A small class-conditioned image flow-matching model, trained from scratch: width 128.
Rows from expert 0 of block 5, named by matrix and row number. Rows with one number belong to one neuron. Each number is 128 + 24 x the weight over its row's rms, rounded and kept within 0 to 255. All counts start at 0. Numbers have three digits each. After the name is the row's rms in percent of the matrix's.
# up: expert up (model.blocks.5.mlp.up, 4x256x128), inputs 0-127
# down: expert down (model.blocks.5.mlp.down, 4x128x256, transposed), outputs 0-127
up.62 086:123142118158105114168142162106122139098199140110122130137103181145136102145097110144128127140169158142126157149098103106131106137152151129112119120117094146156160151108126103153117153091160123084118143109148149107124145133153160127103126133125070105125133053114102117145123126137163117140119112157114138130139106138212119166114120130106164113095142126115115111092155131099089123139139
down.62 077:112119160127107129164154154139095134101165163109113115143117201141129076123165135153118108132139132136130091119114137165131125123122114152151112138118183108115139122122144130114138129169122169125115148183116074124115129148096128154173116126133056138107106072130138139132144156115109130118125144119116142093104134162138109164139119120095147109090149118140129131071157157158121125119083
up.63 102:112135127149141099131143051104092146130137106128106136126129128147122149130130150177084121152147148122171133117138123150129154166153110160109106167137100131115123127149112164099141130084094141144192128154161124138123130144140136123125122129113086142143106090124124100089112119120094088152094111157136130160151136128082137188124121168142108122099103103136114120141139135188164136088147
down.63 096:144128118148177147137142074117058121088126115117141089116112113108126148111133099105131122103129155121111125139099137131131134125104074122148092098145150135134091125109108089168149157153145115144168139107120124140113112152135131130131107132111084131189122097116143122180134150131096090109175103140131160142101115115140102193098113115140125117092132076109120126112144111083117141108117
up.64 094:117109112092113123121102112142152138149163160106122129132194100110148108149140115115148140107133149158080116129065155125134109149109097127082141116105088140117150140147145125123119129113081102123109127136105160121058142144131141171145124121126134101112124120131170143151125092208123140128091139150135094129151154153114171158146148084120123171149129114104137133110165154135141111118136
down.64 129:132157130117092153139098114160142128161186126175142120134150116182099127167122166148107149183149110097148134123053096087117106144136098109154131126129137106096143124128112150093147148139129131111110154115144100138084149134133146119109124148135124095184111109154097132138151161138110117156178093107128120123139090095118149100122115113120098122145133111125137135131177171138152135112119
up.65 102:141137124133159119131146141119109133120121140127144136149125129174129119161079118156125156221147111125123160138100142133105120121086114155115100113121126206155127147128131085147129121097127135102134082109074106137149140130115081125141100114122116142073130113114204131135125113121149128173125168129130116089139111120150139149156114129130139139155122141128144127095085108097112118115092
down.65 093:135123106127135137144133148104105108132129127116125127111109109113133102130226151145119162069126106099136096134110133124131106105160089092140087117139144076129136113113113157097104095134128147117091114180158162131107116146157154161117102105137124145165123121129074134138122130118139104071136171133141106093149124131144125149127146150136142151148128142131100145109105099160142110121194
up.66 113:089138134177121115115132133105126121163133127125146125127119112163096129168111118091123130147104112127127118127083189138130108126070119114096126122132139140084077136140133113132125124106168099103129115108091097127082117132095114177121106133120128126155113131124137141101122159081131128136072148140131119134192186113124173127138163154128115170118124109119132122140179133160078154115124
down.66 117:126139095123127156191107118161103128112121143147118130117110120135141136101129145173126120143167102135137142134154185082098132133090138146121136123135134149139082126152090107121128104093129086105146123120106096134192122163147113131116150114140137113139117122129113128155118160130174154112090146146108154127060179123110109150155164100123125087158165133120109167126087151143160154119140
up.67 079:143098167141150112136134142137118175106128178135135124125097126182146101156120132113125109142098163104067129135147150128140113141150111106150150115118083180160137131114124084126130085185119173149105142114090117117129151091111132126116058111140141120116159136079137154115124103112118154140150120155139103135127144114143176112104142109128131091124132112144116101121080111099132122172108
down.67 084:112136100101130117135130166141094128093123184127133111120136100127108061153131105121113150145119128133151108141142105130120135140114126138116170142135158090089136137145116178098164095138103122121064123127142137118134135108155152101155104149160141116117094122154105117123140133133073160126118118118133081166122147121148159111136133141121100095149071160116124185115116131136133133208145
up.68 088:128129105138121142136133155104119131127127099154089066126122152114108128136136110107085140119133096125146162129150137104070128108145127156144172121124126138096157127100144114146117131134158121131184143095138092111131169167112139116159107097140089111136147114097105127206083131153101161108145123133148129135118080129132149141118118197157135146164127135104135104142122118163088138093101
down.68 108:138122144091136122127125134132131136120116150106132141124139077113132133115053142108187141135130189141130129123092122125166117155137140117146167120130160132171153126104131127098100089155110111124163125148133149078136109137111122120145157161105107145137113139128117140092164108136097127102152152133125115127134099093134106140104124068134145115170124139139119192124114143172152116195171
up.69 089:146085119130155165125115133127125122123120147156167115106123075134092131117116096106171116125122153146126058123125123114141119141107090079110125122155127132140164099132093138080093140154155156154118142150132123126112122126049132104118121127093132138127157173147110130143121117136109098097139145096124092152100142175132156109144164106139061130146128176099126128139139161128137143110127
down.69 084:152165123150129112120130163120124124155123139126123115146096068121098153149165156127109121118125190125115163126129162133109108117134125096148141129141093142121140126108160127156101129103114136144123124127140149136154121138214113121150121123116135142121077131166132128094081125100123094162124143148122094140128114135181137117160115167168048104134159193145111142128122152128144131128126
up.70 113:150115129111118108115137110126128151139108123124162138133117127109103146094171132134125144133109114110184101144140141108116110134038117095120149158120139162104121092112128118153089108172112151095140180132195118122095128132122190121156091120120104125138126140102130118123160132136109141110138133115128136089122156144106114117108056138155122126158127124095126141131192130162157116133144
down.70 131:143121133134136150131120133114141122125149133131151157107115116109162107152163130105121128130143136103178124167120142137160115127053120136113137170119114162119117081123148129146118135178146143115097052148202131143157150130116184114127164124140140109155145114106135121135132138123128117127152141121141132077143176141112132129111062126093127136105110127105109137135051138130097121123117
up.71 103:128133124102138137125142124141128148130141161120113122100171127108186127130124135161136141125146123021171108071123124111121126160152148135135121107129105139126189155165118132124127154143115137155178139144134131129166131136143131104112152134153114145131126112083126125166118107182142140129137132138127130105081115140120073128082085171122150080122131143115129146147097114108103101125138
down.71 084:106150120110139114162165111151092124101127150181162118125109113147126152113117143140121098135192114205098138156122127129099115104123135101113083154142168115159090105133104110136125134112142147105104145136130105137151125157110136102122141149147120144136086096137130127124108135150162169161112139122135152131124132095088088139134129087096163160137132126169120155193104109140113170097136
up.72 117:176144128141169116124134115117125132082089109115141122110116158186133126117135129191102115128132131147161141105076083132125148106127130130086119114134134139177107113100147178121123131072108145139131132135106121148108118130125105149143194126109130152129142133078061122162101138095088112094098137140117111150149165125106130130118122083127122138142132113160122086130166132142136107148116
down.72 109:162145168143115135129091077126084121151166133151121076138128118165142123137117105106124109129112182148162080139137109125118145101121144122123112128140156142109112105106109145117127145104160113128127137105130162119147138136070109128090068056118130101120137137138098140121154129116119145167113151142139144145098156122107130104126142164109080107142118143166131180191103125107124120107137
up.73 085:127148107133120116120141171136131176159144117112149176133147121124110173132173145142165135145103128118110129126125139167146140169120169142098143132092149140136139103158187142129137119137154164120096137142138190136151142096116173143170124171099165144122111145119148038116118140134148101148113150109155151138095144145133138106145140118158104136127102147102131145128131116070123145143131
down.73 098:137121158109122159162068166128109147128137133099103106132160120120137159151056135154106174134123181134125138126140102121097139106122138146102130124139145129106133151136119131068116115155107131137132117144119091160127078144125113109160158159095174108118122136150112094085132093151121135121130119151121108143118137105130128110130159164174078096118142121170112135111129142136115125127205
up.74 092:105133075125114140092118113132154109150131171084115091128150164137133139126108099091116168132158116148122142134123133066092135151124095132118129138084082135107163128148143106081130135155164116130178133138141136127127112098132130130174148089104153156122182157138099102124119161141137116158125145111132119103098081113127115129113134138145104149085149185109103170108117161153128125104132
down.74 092:138136145131109125115150128112173114147107148175101145137130162107111158109128126164154155132137114114121148141140146145154126148145091157114112124118164121162126125151136125172104117122131139140164115106121110145122155092110107124064116074133176150122097151121127152109097127121157113111135144105125110123151082085143150119102107126157102154049167164114158077111119179129112149104107
up.75 119:142137105129116155204143123121149132125129110093141152122115129137146150119101166144131131143075136136121133134122150155140141166126120077142203134145121121152140131127154119175117140135114100143120140091122113106124085118126138125118116086084050140135101137138107106191123130148172129126119116125106122144113121120102115094166162122088116114118102146175095177118138118118147130108149
down.75 107:142171151132134097189140129141154147127127105099114106125122129109115172137148091124137128126057153120124147130119145109131121117131119150132214132132140120118138120135122123062099132115145118144121123142126123139130144115146133128128170091068083115131160125147129130105140123113175141101117105104145124139163138112084134092149146127078149131116186115060130095130124130148131138099115
up.76 097:119124135145131145129140134146150145088144018169127163145125135137134115143124063143049142127132116105126086125127163164148110117136156121118139129129131124143133133099089138138113125112093125133106126136124153097133119156203118130115169128123173118142143117144116113072186119125117133122125173123134123139130097101148142132099134112129109132132116125143146079113133104101134123139135
down.76 094:122122136129107100130135127111147129159133083091118052135124128142094125126118176147129118145125134153142161136137138125096119132121185127124122139121104150133119128140179134128110130146151095153116134103130110134141103143049090129143102101102172138137154132099117117233104129108141107135136110125115100136116110140145116124112119125129105114185129135126121152132121091196127114151118
up.77 123:174120130096101147084106136128160136129113156101123152129143089143107133141118139139108122105117127142145102107107109127130146082171120143117134155126146032111170099085112121155129164111160129130133155151112134145132149130128116133116156173097129118145140150123085124159150123141143162136119114098126117079102182148140150183073118155119144140135135147170083143128130122118132144139102
down.77 132:177112137123144127146154165137098133135133128149152087119104043163123113130138103105170137111138186131143114116153116182114124102164097113123141150126185048125188114128147117139127098128120120128131086121099140150124114142125121143125105099136116135133132103126078126151113138129142112171122119143129143119133165112123108163091122139136066119122128160145165136126137127134124151117124
up.78 096:148105110149112087116107120097161128136107141121088127147008101138143162101140129140126139116129114107138139154132111124115096130114153135153149107077114135127164145124102131117101130148154125074068110136139145137161130123122186168143130131125117150131130116113136157172128147159142137108111098153133113149115130157151141124141166127114136151149128096120136115103140135151077091103144
down.78 147:114114114114102092120130110113129120126156164120146159124091126123105085109105107116168150171133151117122082126129162137143131101171114153177181145121135121098101100123084122138164122124128107179128120121112132088151134127125124144138158150115106199105184127111157137124141100151130157134148127079130099100131182098118133149137080133110147152153117106172156117119146125127098151131130
up.79 095:112101117147128154094200192131134127136150095118122134100137128138123121122159137106125148123124118128139138137135142147113153099131159116145135167127150131114153102131121117175171076119180152121134139112132033096112119129103130097160125144118114098136116140119121086176115134134117142146110133150116103188102119117139153076099100142141150110099110138129125145179130114116119152108122
down.79 103:121151147128130128100185199141166117107124049124117108155116101138104164115120122136116129141111132141143145143122134098198137115121136129131148135129132140151113113128125142096134134148131172159131103134143185153133115102121138105146122144088133141131122130100111111087165150129079131121145112136114156188133147190120144079114110111162111110128139138145102108176112135100128143128156
up.80 098:048130133137213112111135130145132140126149151112141129136125115133127102070107115110127166079121110113098126092191155122144122160103142133138116132134119142160128133123140247141098164133114150110113176121135108126119142130115132134126110158119133136122151114127150129143155154136144141111087141120134105126117078117154113111174128116123133125142122123140123099118118117119126138127104
down.80 093:208080133127169113098143169130113146145142162150130124118147109129105072088182149146111185154123114116138110160187120141107132140144137120116124111136132113098158107130119055122126126123105123145112137161114166118127095133135112158123112171147155119112107125150099134146100093135118142147163134155142104101130133107171113127108136165131130129152139126137117168107132121155126135136175
up.81 114:106112123122103101122129168135115131193145140120135116153132129118114080150131136180095124138119123133130095115143138100129121109141129184145129102121128159122196160117115092133146187134101129134117113139117143130159129134129085108137074107135142140192104148094097142109107104144125129095146118118136095122131087128171126099163120131132130153124123106122149166140154107105062171146123
down.81 094:124082156139124110121144211119152103130135141115081139120097129138094128133235145138177095142152157129131105135135124169173134086131142137106153126138066123127127132123097139117113123129117146128096133114136140139110123156120162138152113105106088131113162169112136124145112105128133110134117132127139068130139131099147125117113143128148111125142129121126133123205121115138100132145117
up.82 126:105126151185136089162149103120141128116146122156110142147135101142131101133151114103177209133043119138119141137127110163136146115131116117132159119145157129126133144154107121124140123144151102102126133085127161118114096131124119115159131082125116109105078170108126099159105131126100081131121143144115140129148114146138136153101118125078117103097108163132115152184130134126115120105078
down.82 097:124137072105118155188151109129147121127129131064157102119151123127102119129080152135095199120054151131119123135138110103147128128128136116131192123128100129142115137123128136132131106133099107106144129156126078143147138138145139129082123109116121128115166159125138132120163129131101106104126141125126124116132127127110122151111122133072165121128172162100121109182124147127140116090189
up.83 107:119140118105086104112158109131132134142170131100132119076125134102128120062152134116137161165121132138153131125122103104104123169118123092181132177114116140151106100131129116138073123162117136141129133127152131126146158157105160124129107139126137092146139125118077128121103110128122132112023136170138163109148123130110113126079121132128122121154130108134131107112198140140158131112133
down.83 122:121142125097142109134133133109117126110083141122145143176116131098139128172157124137112133163135148123121139117123108100145144118112126130167126201122132142094108131129137106141084128167101155191136127129168129114144134106145144113145142144117101150151164129147091122122143111119135111112029137180137119116165153135125139143063132124123119152117103138126136129150052142144102109128133
up.84 112:108116143155163139123119120132127118206122104112135124127129102155158105126155132134122153132127129130100139135146137138114125125142112108151127213145113118159111178150130130164169144136157157111153034141074114132078102130130121123139104139122153129204121121105122127130163142115132136116099149115132133095144141139103110073152139129131137142139128121107137115140089126115084111118131
down.84 098:107095124140097131187090110124152119096153125089060130097157157144137124132171170130148120117116163120134112139125138156142114149131131094119127164108105117091120145136149139167152134140101106123115202154097103106138127148125107152112137147143096118186150134098119126124127099146142094084113112112114130089145084164149130160149149139141110144136155121109141152110161130129160123090155
up.85 084:153130127107128145130131127118125128143089111110121114157097153137104130017165104184147116102130099124128154125146137109126156122092120116114106154111081087135179159139145108131106104138133114118118104101050145113106144140119130169133160092131144104153139119154140124115129161111157118154084145131124128095145079123125118133129106142127135127125099120119119145097076097120117116134124
down.85 089:098121112148142136130118106118119134168078126131138116128110148148148138013099143160129116140133108144156127118123120163129086096171132116162126122115194172099127147151106125138113142109142133146122117164215089132135125120149171152133139083147130119093131120088118113127139133115142141107166124095140143133124149133136148129133148161136152126123150119157141115104095131131135119123110
up.86 089:094170150161110128133131195073109131127141182107114095120126092123095109124177139148107163130118216112102123132131124150146126145136132109102129140123132128107124098135133125113121166140126104129144137091123142187127131084113136106126120082150085102133116094104119130117143129113096119154121119103151100131126108130107151102111138186103108113158158182107157137125136133112128107116132
down.86 084:105115084121121108130124172110097134122112171116186148119134122119117103120123138170147177114117183101131136142151124110119108138120089147149117127125132117155126135125129113176152168100140117077113121151124105071119129075135149118142123114150088145120157086092120119141085126122112122098096097161136109122142105180134137136112103104126126134208151161132108123121117135108156128099110
up.87 095:107059127127117127102237124110145145142148152108102135096105114137105110130146162105165165114161125152123084119125091136137128093126131119161137142115104132119144124115119122142156103122141148138155122110132114138136132153090121171154097130128148107106152153150119107167108156139167132113114163158137120138130130152127129087121069109096158137108122098114120087090114125137122125157166
down.87 103:094169093113122118109214140142142114100120112105131112181128097153118126126082120139106167093150140173120178114123103119121135124124106153144132126138153135099126133121117108116166144141096158118141120161135117088089138113191126141149141086115174129111141108156119141133135142135158147184124153124130135138127160147128120078115102138137189102107150119114104140117125132131123120171104
up.88 138:134126075140132137124126137123138129112140127139097078119088086139152135150132105122082096107123130121124185115110135118155115097121174076149190135137133122105121138120101121151144143106104105155134148135121130145138129054102100129123140120155149103138169095129122104097102118107118095125134105167117106075115111146194107142159074124156133109147129134157128084138126105115127140136142
down.88 125:143126180115120148141147101121160119149124149109129144118124084134114147114117154137152138129140161143129085130137145141116130118134129124149185134144109128130118146136139128089134118103133130143129123176130114151138153033149131108110113140167183157133149064139136141116194131127115161113140094150138105073131123139155132163155102127184123123134139139130148135154124086088135166127095
up.89 114:179116120132224095131138126071140125154181122137157121105111127118124105141127133159101137149120136079190109164111103126143097126086111092144147130132158132087113135112119095140099100142110147120132140111106140125069122149122148117111115121113107126156148130136113115127140109139154128125181136102132110069157099130167144122087125135146123134130128120114099113116150144129170136117104
down.89 103:144134136118072118076100124166118109078102103133135118148140133123108142115179176099095095133146131104171106170143105148191125131107154131134156125116148124146123148127124116122124142132153141124151128142107157117163117131138163114161144152108091124148176147145126131090146110123143125153168150098136083113110118109123113114101145108077136121136144133130152073184110126142111140132074
up.90 092:123175110126106099179141103129115140144186165097106113127123075095118160086102148141141147083102136125104132118137118093087129144189149141138109132163147085141133136108153126135141104108124108120130152101137149135168141126152138139121119122118132114137138123146125134180159132128118136062120129153116175096159131093125159148103134166133131136190118146138148133144136132186144142143109
down.90 089:105074147115136159160151091105098124134149156136170153100118116129131124108177164132107134159106128092134091154132123163186161139093129123087119132147117148106124135135092125169163110148139127124112136151123086132133145117124115124166133168138158085123123155128145124131149117115108121176141112138143172127112103097126140109145145128087128129196149158137145136131146154065122158106158
up.91 078:107165162143133107101105127131113152128124128127158101135107153120115180111122144147137133127143172154121118125115106111113145107111133122130132134103148136056116137149109145110135132140159171140148114173127062123118098155153147082101126119137108076123149086094145111169101106123115082099103152122141122138155122125125087075133132156142159141108109125161104080126140159078166117114127
down.91 088:120129104120137157124141161165114144123143118155117123131116159098105185150116086136120119108147187144134115117116092132133155150125135124108117145129086093181108153159175116101159113148108145143136121064122169112116202099106117119108125112156104154106111085142137143105128141137134089144115174132129117143130122123106139074102110100166157134097154100106140130104113142165129121127125
up.92 101:101119061164107120116140179080082122172130144174152110174129107133140148134127136121132144112132142123123125092152120144133168106141126130135148112129156138135140132108137129143143111090075163145113113146147130098116094125153118157144084097128140156143126178137133119129121148121158142143088121104119097140117155065167151139107104151123118089146118178115088130122165099113111164111144
down.92 106:129142156140124090139160152085124140144134140151143138158123093115140160137152102140132122146134119168138124165135114125092092134123135129110128149130134127114093133127131122147148112170125148104114109151121123137144154130122105031112102110108125133113143141140121130100129108100195144115165159123135090119130160107113141124121168109085057126155132140189138147132162073110112093156106
up.93 089:121119160111137153127103142134132147102140137114162125092152143118112114132145144175127094130095198098118093140138120099169112168131159121122084125106113132149137112133125134137105136115115158131076139159115127119136149175131142147118116156160127109136135033119131124119151082131131123101140137103134096143138125097127131062144154122095164111142133142175115134152127100139146115069115
down.93 086:130125089128130119109110146110125109129138124120134120112139115112116121132098144135148132114133206139149186127136139132087099116125164117143086142147160123135126121123121115100143136128153118117096146119135105087113081158147155142119129142156136108136147068118131127139100135123124154173119085139120052123140122122119134069127127120118186145164117143084170117133150110105138132059176
up.94 117:135137126125132131135112140131127139089191128118112118116121138111109143168128106129123115125136127108091112088167094131131094109140136105170129106121144187145159039134143156148099198159139102153121138119110126118080122133130127134143151111142124130110146110151142131107125119120141140134205129168129133122132107106111211121113105172129136148127130107131122120118139129130071132139129
down.94 086:144063164150126118146003104133090138154147203126137179110133124142132107140135113133172099125152151114140131142143148145115125135125129123120110131145128108113130143139122114123122146115137084109140128125127148155124154135069125160116127130164131131138126142128118150140078126126130164105097098120134155122143109140133144141148163155116115122131133132153142139060133129132100109162121
up.95 089:134126114079107092116150161071134198134119127130150129134122114146157149130123146110163126137091117153107137125125141081093111133126117122147127130067100125135121123132130129110132111123124163121145130128137163127141130110110123136086114123121128121111134099119142212113104130138122119170096131126172095104126147168117123123147106147094126103144052114153127127116117158200116139080117
down.95 106:102117127111111116134143140107085181128120150102153106110133142115132130150115106124164115131111143118090120126122116095138105110116120147107115098109121136115129142151130113104138111132142134097141129171124174136142160151136113099176135127151140115122146128117129128143106114114159114146141099116141134128169153083054116113100142131116165135045140130055140147153145098054131148107176
up.96 094:139122131135119137115142137077126132042182152147123114122134139100122104091146138174141140115121131139170151093148190120133152119109130127084111150128087088148136093114119168129149138131116119067142078134043114118151137127131120118128110130143118122087138125133077123108129113111137128118139128150146140128123129125163094117130114094134135131117112111120113128117198123148100138132130
down.96 094:141106141125123177114112174095126123085164141108126109152102125148125106107123131188137169139141143102096083164157093143111125127146109132140121102115187149133151122127144095123094131109139135156122090138178172120164114133097130134131115136174115109134126112147127151159108127119137145177114127142141169127110102107113095142153140133149105084119137093144105172117200149103116138120121
up.97 098:123111111178123088118105115103161122145114146124130112165099078095161139118119110128149116108128116141160108113128143122106113178142115162144138134111108102183148140202156123119137136139198088148120099125139131128101126113129129142157102126130116118158124110101110169146152088083108140097100110115130115115097127141117143137146115100102109140137122094110133111099109136131095047105150
down.97 154:195117142153117138140122106066128132185098123101135145130133103161100142132140105115128149166135094092106158110138098105154143122096128139117147082124142164192126125105152132106078121100149127087106106150099132108088117119154101156126109146115114132113177132168152101138125157133114139159140140124105112133115133088138156126109140104123127144134118124161151095107101132136081131103081
up.98 103:105116123125117124118113101123150140114182134140174124105131132126114146136116128167133121117115114089129163070188078116096120159152120165108124116124151170127077057126129093127139194124114138132101144132082113097075132129133166139133109126123141143112109124145182117123173176126125140154093115104136141144127116127146171092128116135121151098133131137130120129123082119134111123114124
down.98 084:121105120163120088083104141132124117117146101133124136115114136111138145134231134132174113135114139125136091150141168160185117119119133142133129133135042119135145154140117142143112144121148140127121123134147159145088113093102115124150127123136143141143137147106116133127107085120143164126144100111134123124163124142097141120135152088104115176159153121117120136218112117130102130117146
up.99 081:132158166116113078125131110108099135118138096106181097137124150149112120135154188130201133137159115090115139111129123172109135117141155168129128130115161133107125103136125119164135128123111122112106106083132120143138094112166136118090122120143085110106069148118139172146099149099099123145113105148148155110109129133119132122126127133188164144178135141103158131158140071126130120128142
down.99 081:096109100121120149122130092148094152118135123165138179122132165131115092127130101141119131121129109090124115137135131084116130137114128120109123113117110131141103126088102128129124124122141153093083107161125154142114188097092110125169149128136082122113173157123118112118159129177098104119122150133152180119128104165091129131144132123158172124200101112124104113142126089077120088107099
up.100 082:145179183117114087133143164156100121094126135116069092105112132128083121144117081150133139145140116149137102136133107174110129154108181153142135122108167100122124149084114138101153122100121117124153129121126119113144157156112145172139131109113143149113090095134125143132148144115134151159133121136119102126101138134152134135154116141134136127176170138073133164154109060108123156097097
down.100 085:129111085114111144123125158151134139138137124186149184142110089115125124134152187123123126111116134139117184134134104082121086093134174129142130132156114147123115117118111119156126111123102117145180109125126144159123121146131154170086109135116151142143197077135158163144132121133127125124135141147148089084104130166159145148123105143127155164169136150147119167117131079139148146102121
up.101 107:142149153130123155061114176139141125152150199184093123133113067121106067145141132135090123116140049090119135116142134128132152141127130105137151149108127138119126146142171134128149113098087105131141136162121127119138178096183131125118121146081125165147153156155124099130103166107137098133140104158124117127128145159128131136121110130116135133146126152148126110128125121132124120149161
down.101 114:120132100128124072089109163126105137109116171038141121131135092144151071126120133104139152123128031114129162105115144127140142124136090120133144141156138131143124138118098122130134149114142130115129119094128136151132085104094154116138134141056084094136111162111127129123153155150111092121131096145135152145130145128134138116110119124095122117099134113146131137106133144183127095132120
up.102 077:149154182128145106119124128079157139156116131121155158143137078149129132167105114136159095154093150128135110151138101146166107187133097141141129150132142142101151108145098112152168140160121161136119128161135160105137190104102114139106109107155108101163074110111114132082100135111104162129121156133126172151105088133085128124170141158146122127109096105129145139120133134135109118109109
down.102 077:113093095163131132132081135130082157163118069152119090140110063158124109130129115153128123098144135124127149110141141140078108107130119145142151113149087126105104121125149110084127137121109088140129108115131131120127126120142130167139113172169136129111166133165132158061090141092077134128121142172116190108131124126101116172140126165127100133129123151106097130137139114131102123144149
up.103 091:086142094129121173129121137133075144145149130114147084105144074085107101127140117123092124137124117131116070094122114113173136116123129057106125123124144126087120133161117136089118136117169125133170129176117088105113071146155130065119131137132126149128108135128126091111115121158133122122118103097107111140135137113115115157118118127184112140132136156140120109126141178150142159100145
down.103 099:118139166135121037138117129120119133122118100116128137155103088126133075130140087117137142115097137100092208119106154117101141131132092180082127125103079142120120139134111128163128166125110150143119111099106170115147132145094124079108151123174139139147154134101138129117132100139120133129152131113133103139089146114130120140110128132155129161158120134112140102130135168131093150076116
up.104 087:144091166120129083107103079118166126110133168126163124146113074151166136113123100145141099138132148090144140119122122061142130134126137160155171124141075126121131117147108143101125118129110141134081119109112190110126136138125127148118128094127118116106139158140123174096127112111126122118120133155131120183090151101101121142153121079092072167106123121090104133117116113136134115121163
down.104 101:124132137175134111126116174146184113128136109128088162141146055138130137121097120129104109119107176135118154133107138138107116124119136142125127143156161136124139142088159124174127140143103080130133125121143119153152091147111101105140135097186127125142080156121125152119134138134130145071137111124131135129087125205147110136130122118180080117103156157105102169149116112138128104140117
up.105 118:111089125119157134123106128080152143126213126117092131112139108103104097136144152112100132178119135143165107134098100126092121113190114169126136087119162207137149142123126133128096148061133125100148098147164138120125149124128173090159146129115135124194137127130111130119128124122151141153128126127142154129116119130155101135126098151141127160118131127138094120145120134096121137132106
down.105 133:107106137139077133141147139174115140141053116110134129136104102106126140127154127142125133191138165138158123144160112140113107136175113114129140067127153211090167137133135131117120096077131109098099168173165163143119125161140166125153116101126126141201133113129115138134133090114131122129128106120126122145138105119120147124138133125120130136121119106143102126097151143108109132126096
up.106 088:144129111118121132130119121134119133169207144130153113155167124128125122177133159125105162120160116147130106104093102126110118114094144165106113146118136091182108130184155172105135132117146113172156145125144097117134111091155134147138107137113158104209130107157130110128115093071127131122127131087120138105147151112080102148130106134150131137119121133162142114121090103123132158119114
down.106 089:123141127114114155157102119122112140136186148113137141128168120126134138153111069125117183132140103111120151154107127111148161145163142100153111100143123159167132124115133097175134114152160137061142158144119178112145141099099116129131125151097149068086127107123142112130132158088114141129138113184120143125149131115129113151095168158170090130097157111104132121097106105145124112119150
up.107 132:146120120147084146127108146149160133093207109083130137147110108169130112197156154112061106102132132147147152101087074135117103137060116137104133119134136106081146133129143155161132120147139141132118139175155128141179121116116145086092132110119123147172124145158146134102121109136154121125112136114135128144143134134153111140116122175119125125128109133123097113115134136101126156131149
down.107 152:170135117127179145155131118109132124173035127113120126099134118191150129067142147156142152096127123122132113106181055151126093121053129125107122104126143107155153132136112160112117135146122114106118110154147132122070089136132141128133149150131130115179122114182133126114124116138149146165103117091139149139147117148125144149127139113138143122130129126125130132132137132105126122134118
up.108 097:165090117092130089114111108135174132156100154110111120117203078133128132128120081174151112141126123116092117140130140094124152161100126151124134090083118138140129117078123155111126152140192066129083127117139153122151099130141132157155082107145098128135104140108142170129133115078100142116132104123141153133125132125112095129165108110114113105123121101122135122099145131153137101140137
down.108 140:109133120110118144126123112143132123131105116086110146129188124092104143132146210134104127113134122105151150095145108136116102116164153114148124152108113092170121126158090110106098155082173118144156155120091121132153140137139137121127082131135101124142167172144100109119121114132121134118136091194146153168136092119151117127127173159136106164150113117140141099114173137097157145149123
up.109 088:148153141121093122117153146176109146070202143141142104161145140147100128101136125116131130095117120116155117118101090143128117099044098135107108079112126169150139143140151123120117133108115126093097142078080103129168123129136151157136134117150099138187139110138104162104138103105129128150080105109132119123123094135121138126139109163134134121104108122122119121117084134121156123098112
down.109 089:109133126147092139147150163143128140132190149123120115109151116104133131091138133115128148170119131084117161154107187105102162128206129105131096172126129078094131100122110102108129134116130145121115146186147159126164135133126106151138099140168114126090115120103138114131092141119145143126160094138128119093137092148132112134092185174121135137106135111154108151123087130128137115097138
up.110 073:161118124130137096166153118147122157114136175105159083119121157145135134085153125149093174117130165074111144134119154121099132133134172166114131131115093112108132147110087153109096173084080145108115127159133108126139170144136104127101118130139142116112131113102110114080135119105130118149106109126126119151107063123104155114106102104128093154132142092160125110144156088167136146146158
down.110 080:115136126125140117153148131104158135133140147145131193093119124104106121084123126136140160153139135100114117111152140111172137113130168125105140102131126140135139099108115100133127152144100150151093137081125142106127059157136128159148122146168139135121165112117121148174132134155116141113149093125161160129154099130072167116082119146127106151096113095092107149119140079072100113109082
up.111 086:132124120119142134122134147133176129122125068127132133102138205123187141150165053116141129112121066113124111107132142147129110126132081102171116128155115118110119126095114124118112115122128118143156137186126134118125108156163121145150104151101131128150160116133121111124149137141113145104138152115134107114091134158127128122149126119133028139145158123121093158141112104089133115118132
down.111 082:152155184128148105135155139157185100103152092131132110123136148123126153130100193130068124126122088147138162156124137137131128131122087133147115141118143118137140110131133139184120092128127124153125123096133069126113122126097130165121150180101147150103093112132132134111127139132148142134117130121103120128153134140163135107154083115169060148114143087136169097119121103141132130174098
up.112 095:124141153144121138138152145135158125152112148081130168140144055111113132132108182075158190147131116117161124136123111130153147107111135156131127138129129125107118117136109121150142142166149129128118111131166140090122097137158124102090170158084168115109105138172148108180140135154169137146132097090138170113126112121128106193137124154141081126140123138096132125105141118157102125130111
down.112 090:144088162096115176166163134138111144154118143151107102136116119156110120124151130107128213108135151130111098126133135100111133143135125134144179133128141130100147127104173145127136147114127148124099109147107179155149217123141122121154160126112172131138139125138119161107161115132167136136132137162133131155116142141106101127135150147126094101157141123165109145100128087080126156090144
up.113 118:179121123088166131098138120108152124091087125117127140149114133088122115109126132106128118053132147106113120130180079120109141102140133124132142164154114078140142132132122127113115108083115158148123096129145116154181161120107141120131154102098124113104117155130151107191109118137129138095116106134124138124059112162121110149087090122141143092117125145130125115117102115117189117141108
down.113 095:151074156149106118203079075131140120162131186141156151120114092098125093132147112159156103086147131111120133133101124138130113113145163113124147136154135110097150125102154130192116121107142130131110129106133077114110121161114139128099122081123124115109108149150128137104112116104147120144134135140119139089156120101142128176133133128110149102148145171171162152153145114155097122154134
up.114 091:146154182121117126101136194136126125120136150102122143121139138109114055133165134143136085119066080109126114127131115147113156106125094089152105119104139122136126136148115134087145127117114108126128146171139124103129119204131104164097131090096097134148108164122135137086138091102093071114137152133130102150143134108103138145132126140083112112105112154100135121139139131100120116128148
down.114 110:149090095141110109110151161103164120118119122142113091170135142119106067120120077091114118116101104146146157112125108147162135122121104136168100122109094127111116116144099145177144129107116116134131110117125123160124111184149117155164134140103098168129159177142137141161113098159091111142156160119122122137112151071099131146164093122089102107085126144148086109116138133140158136122133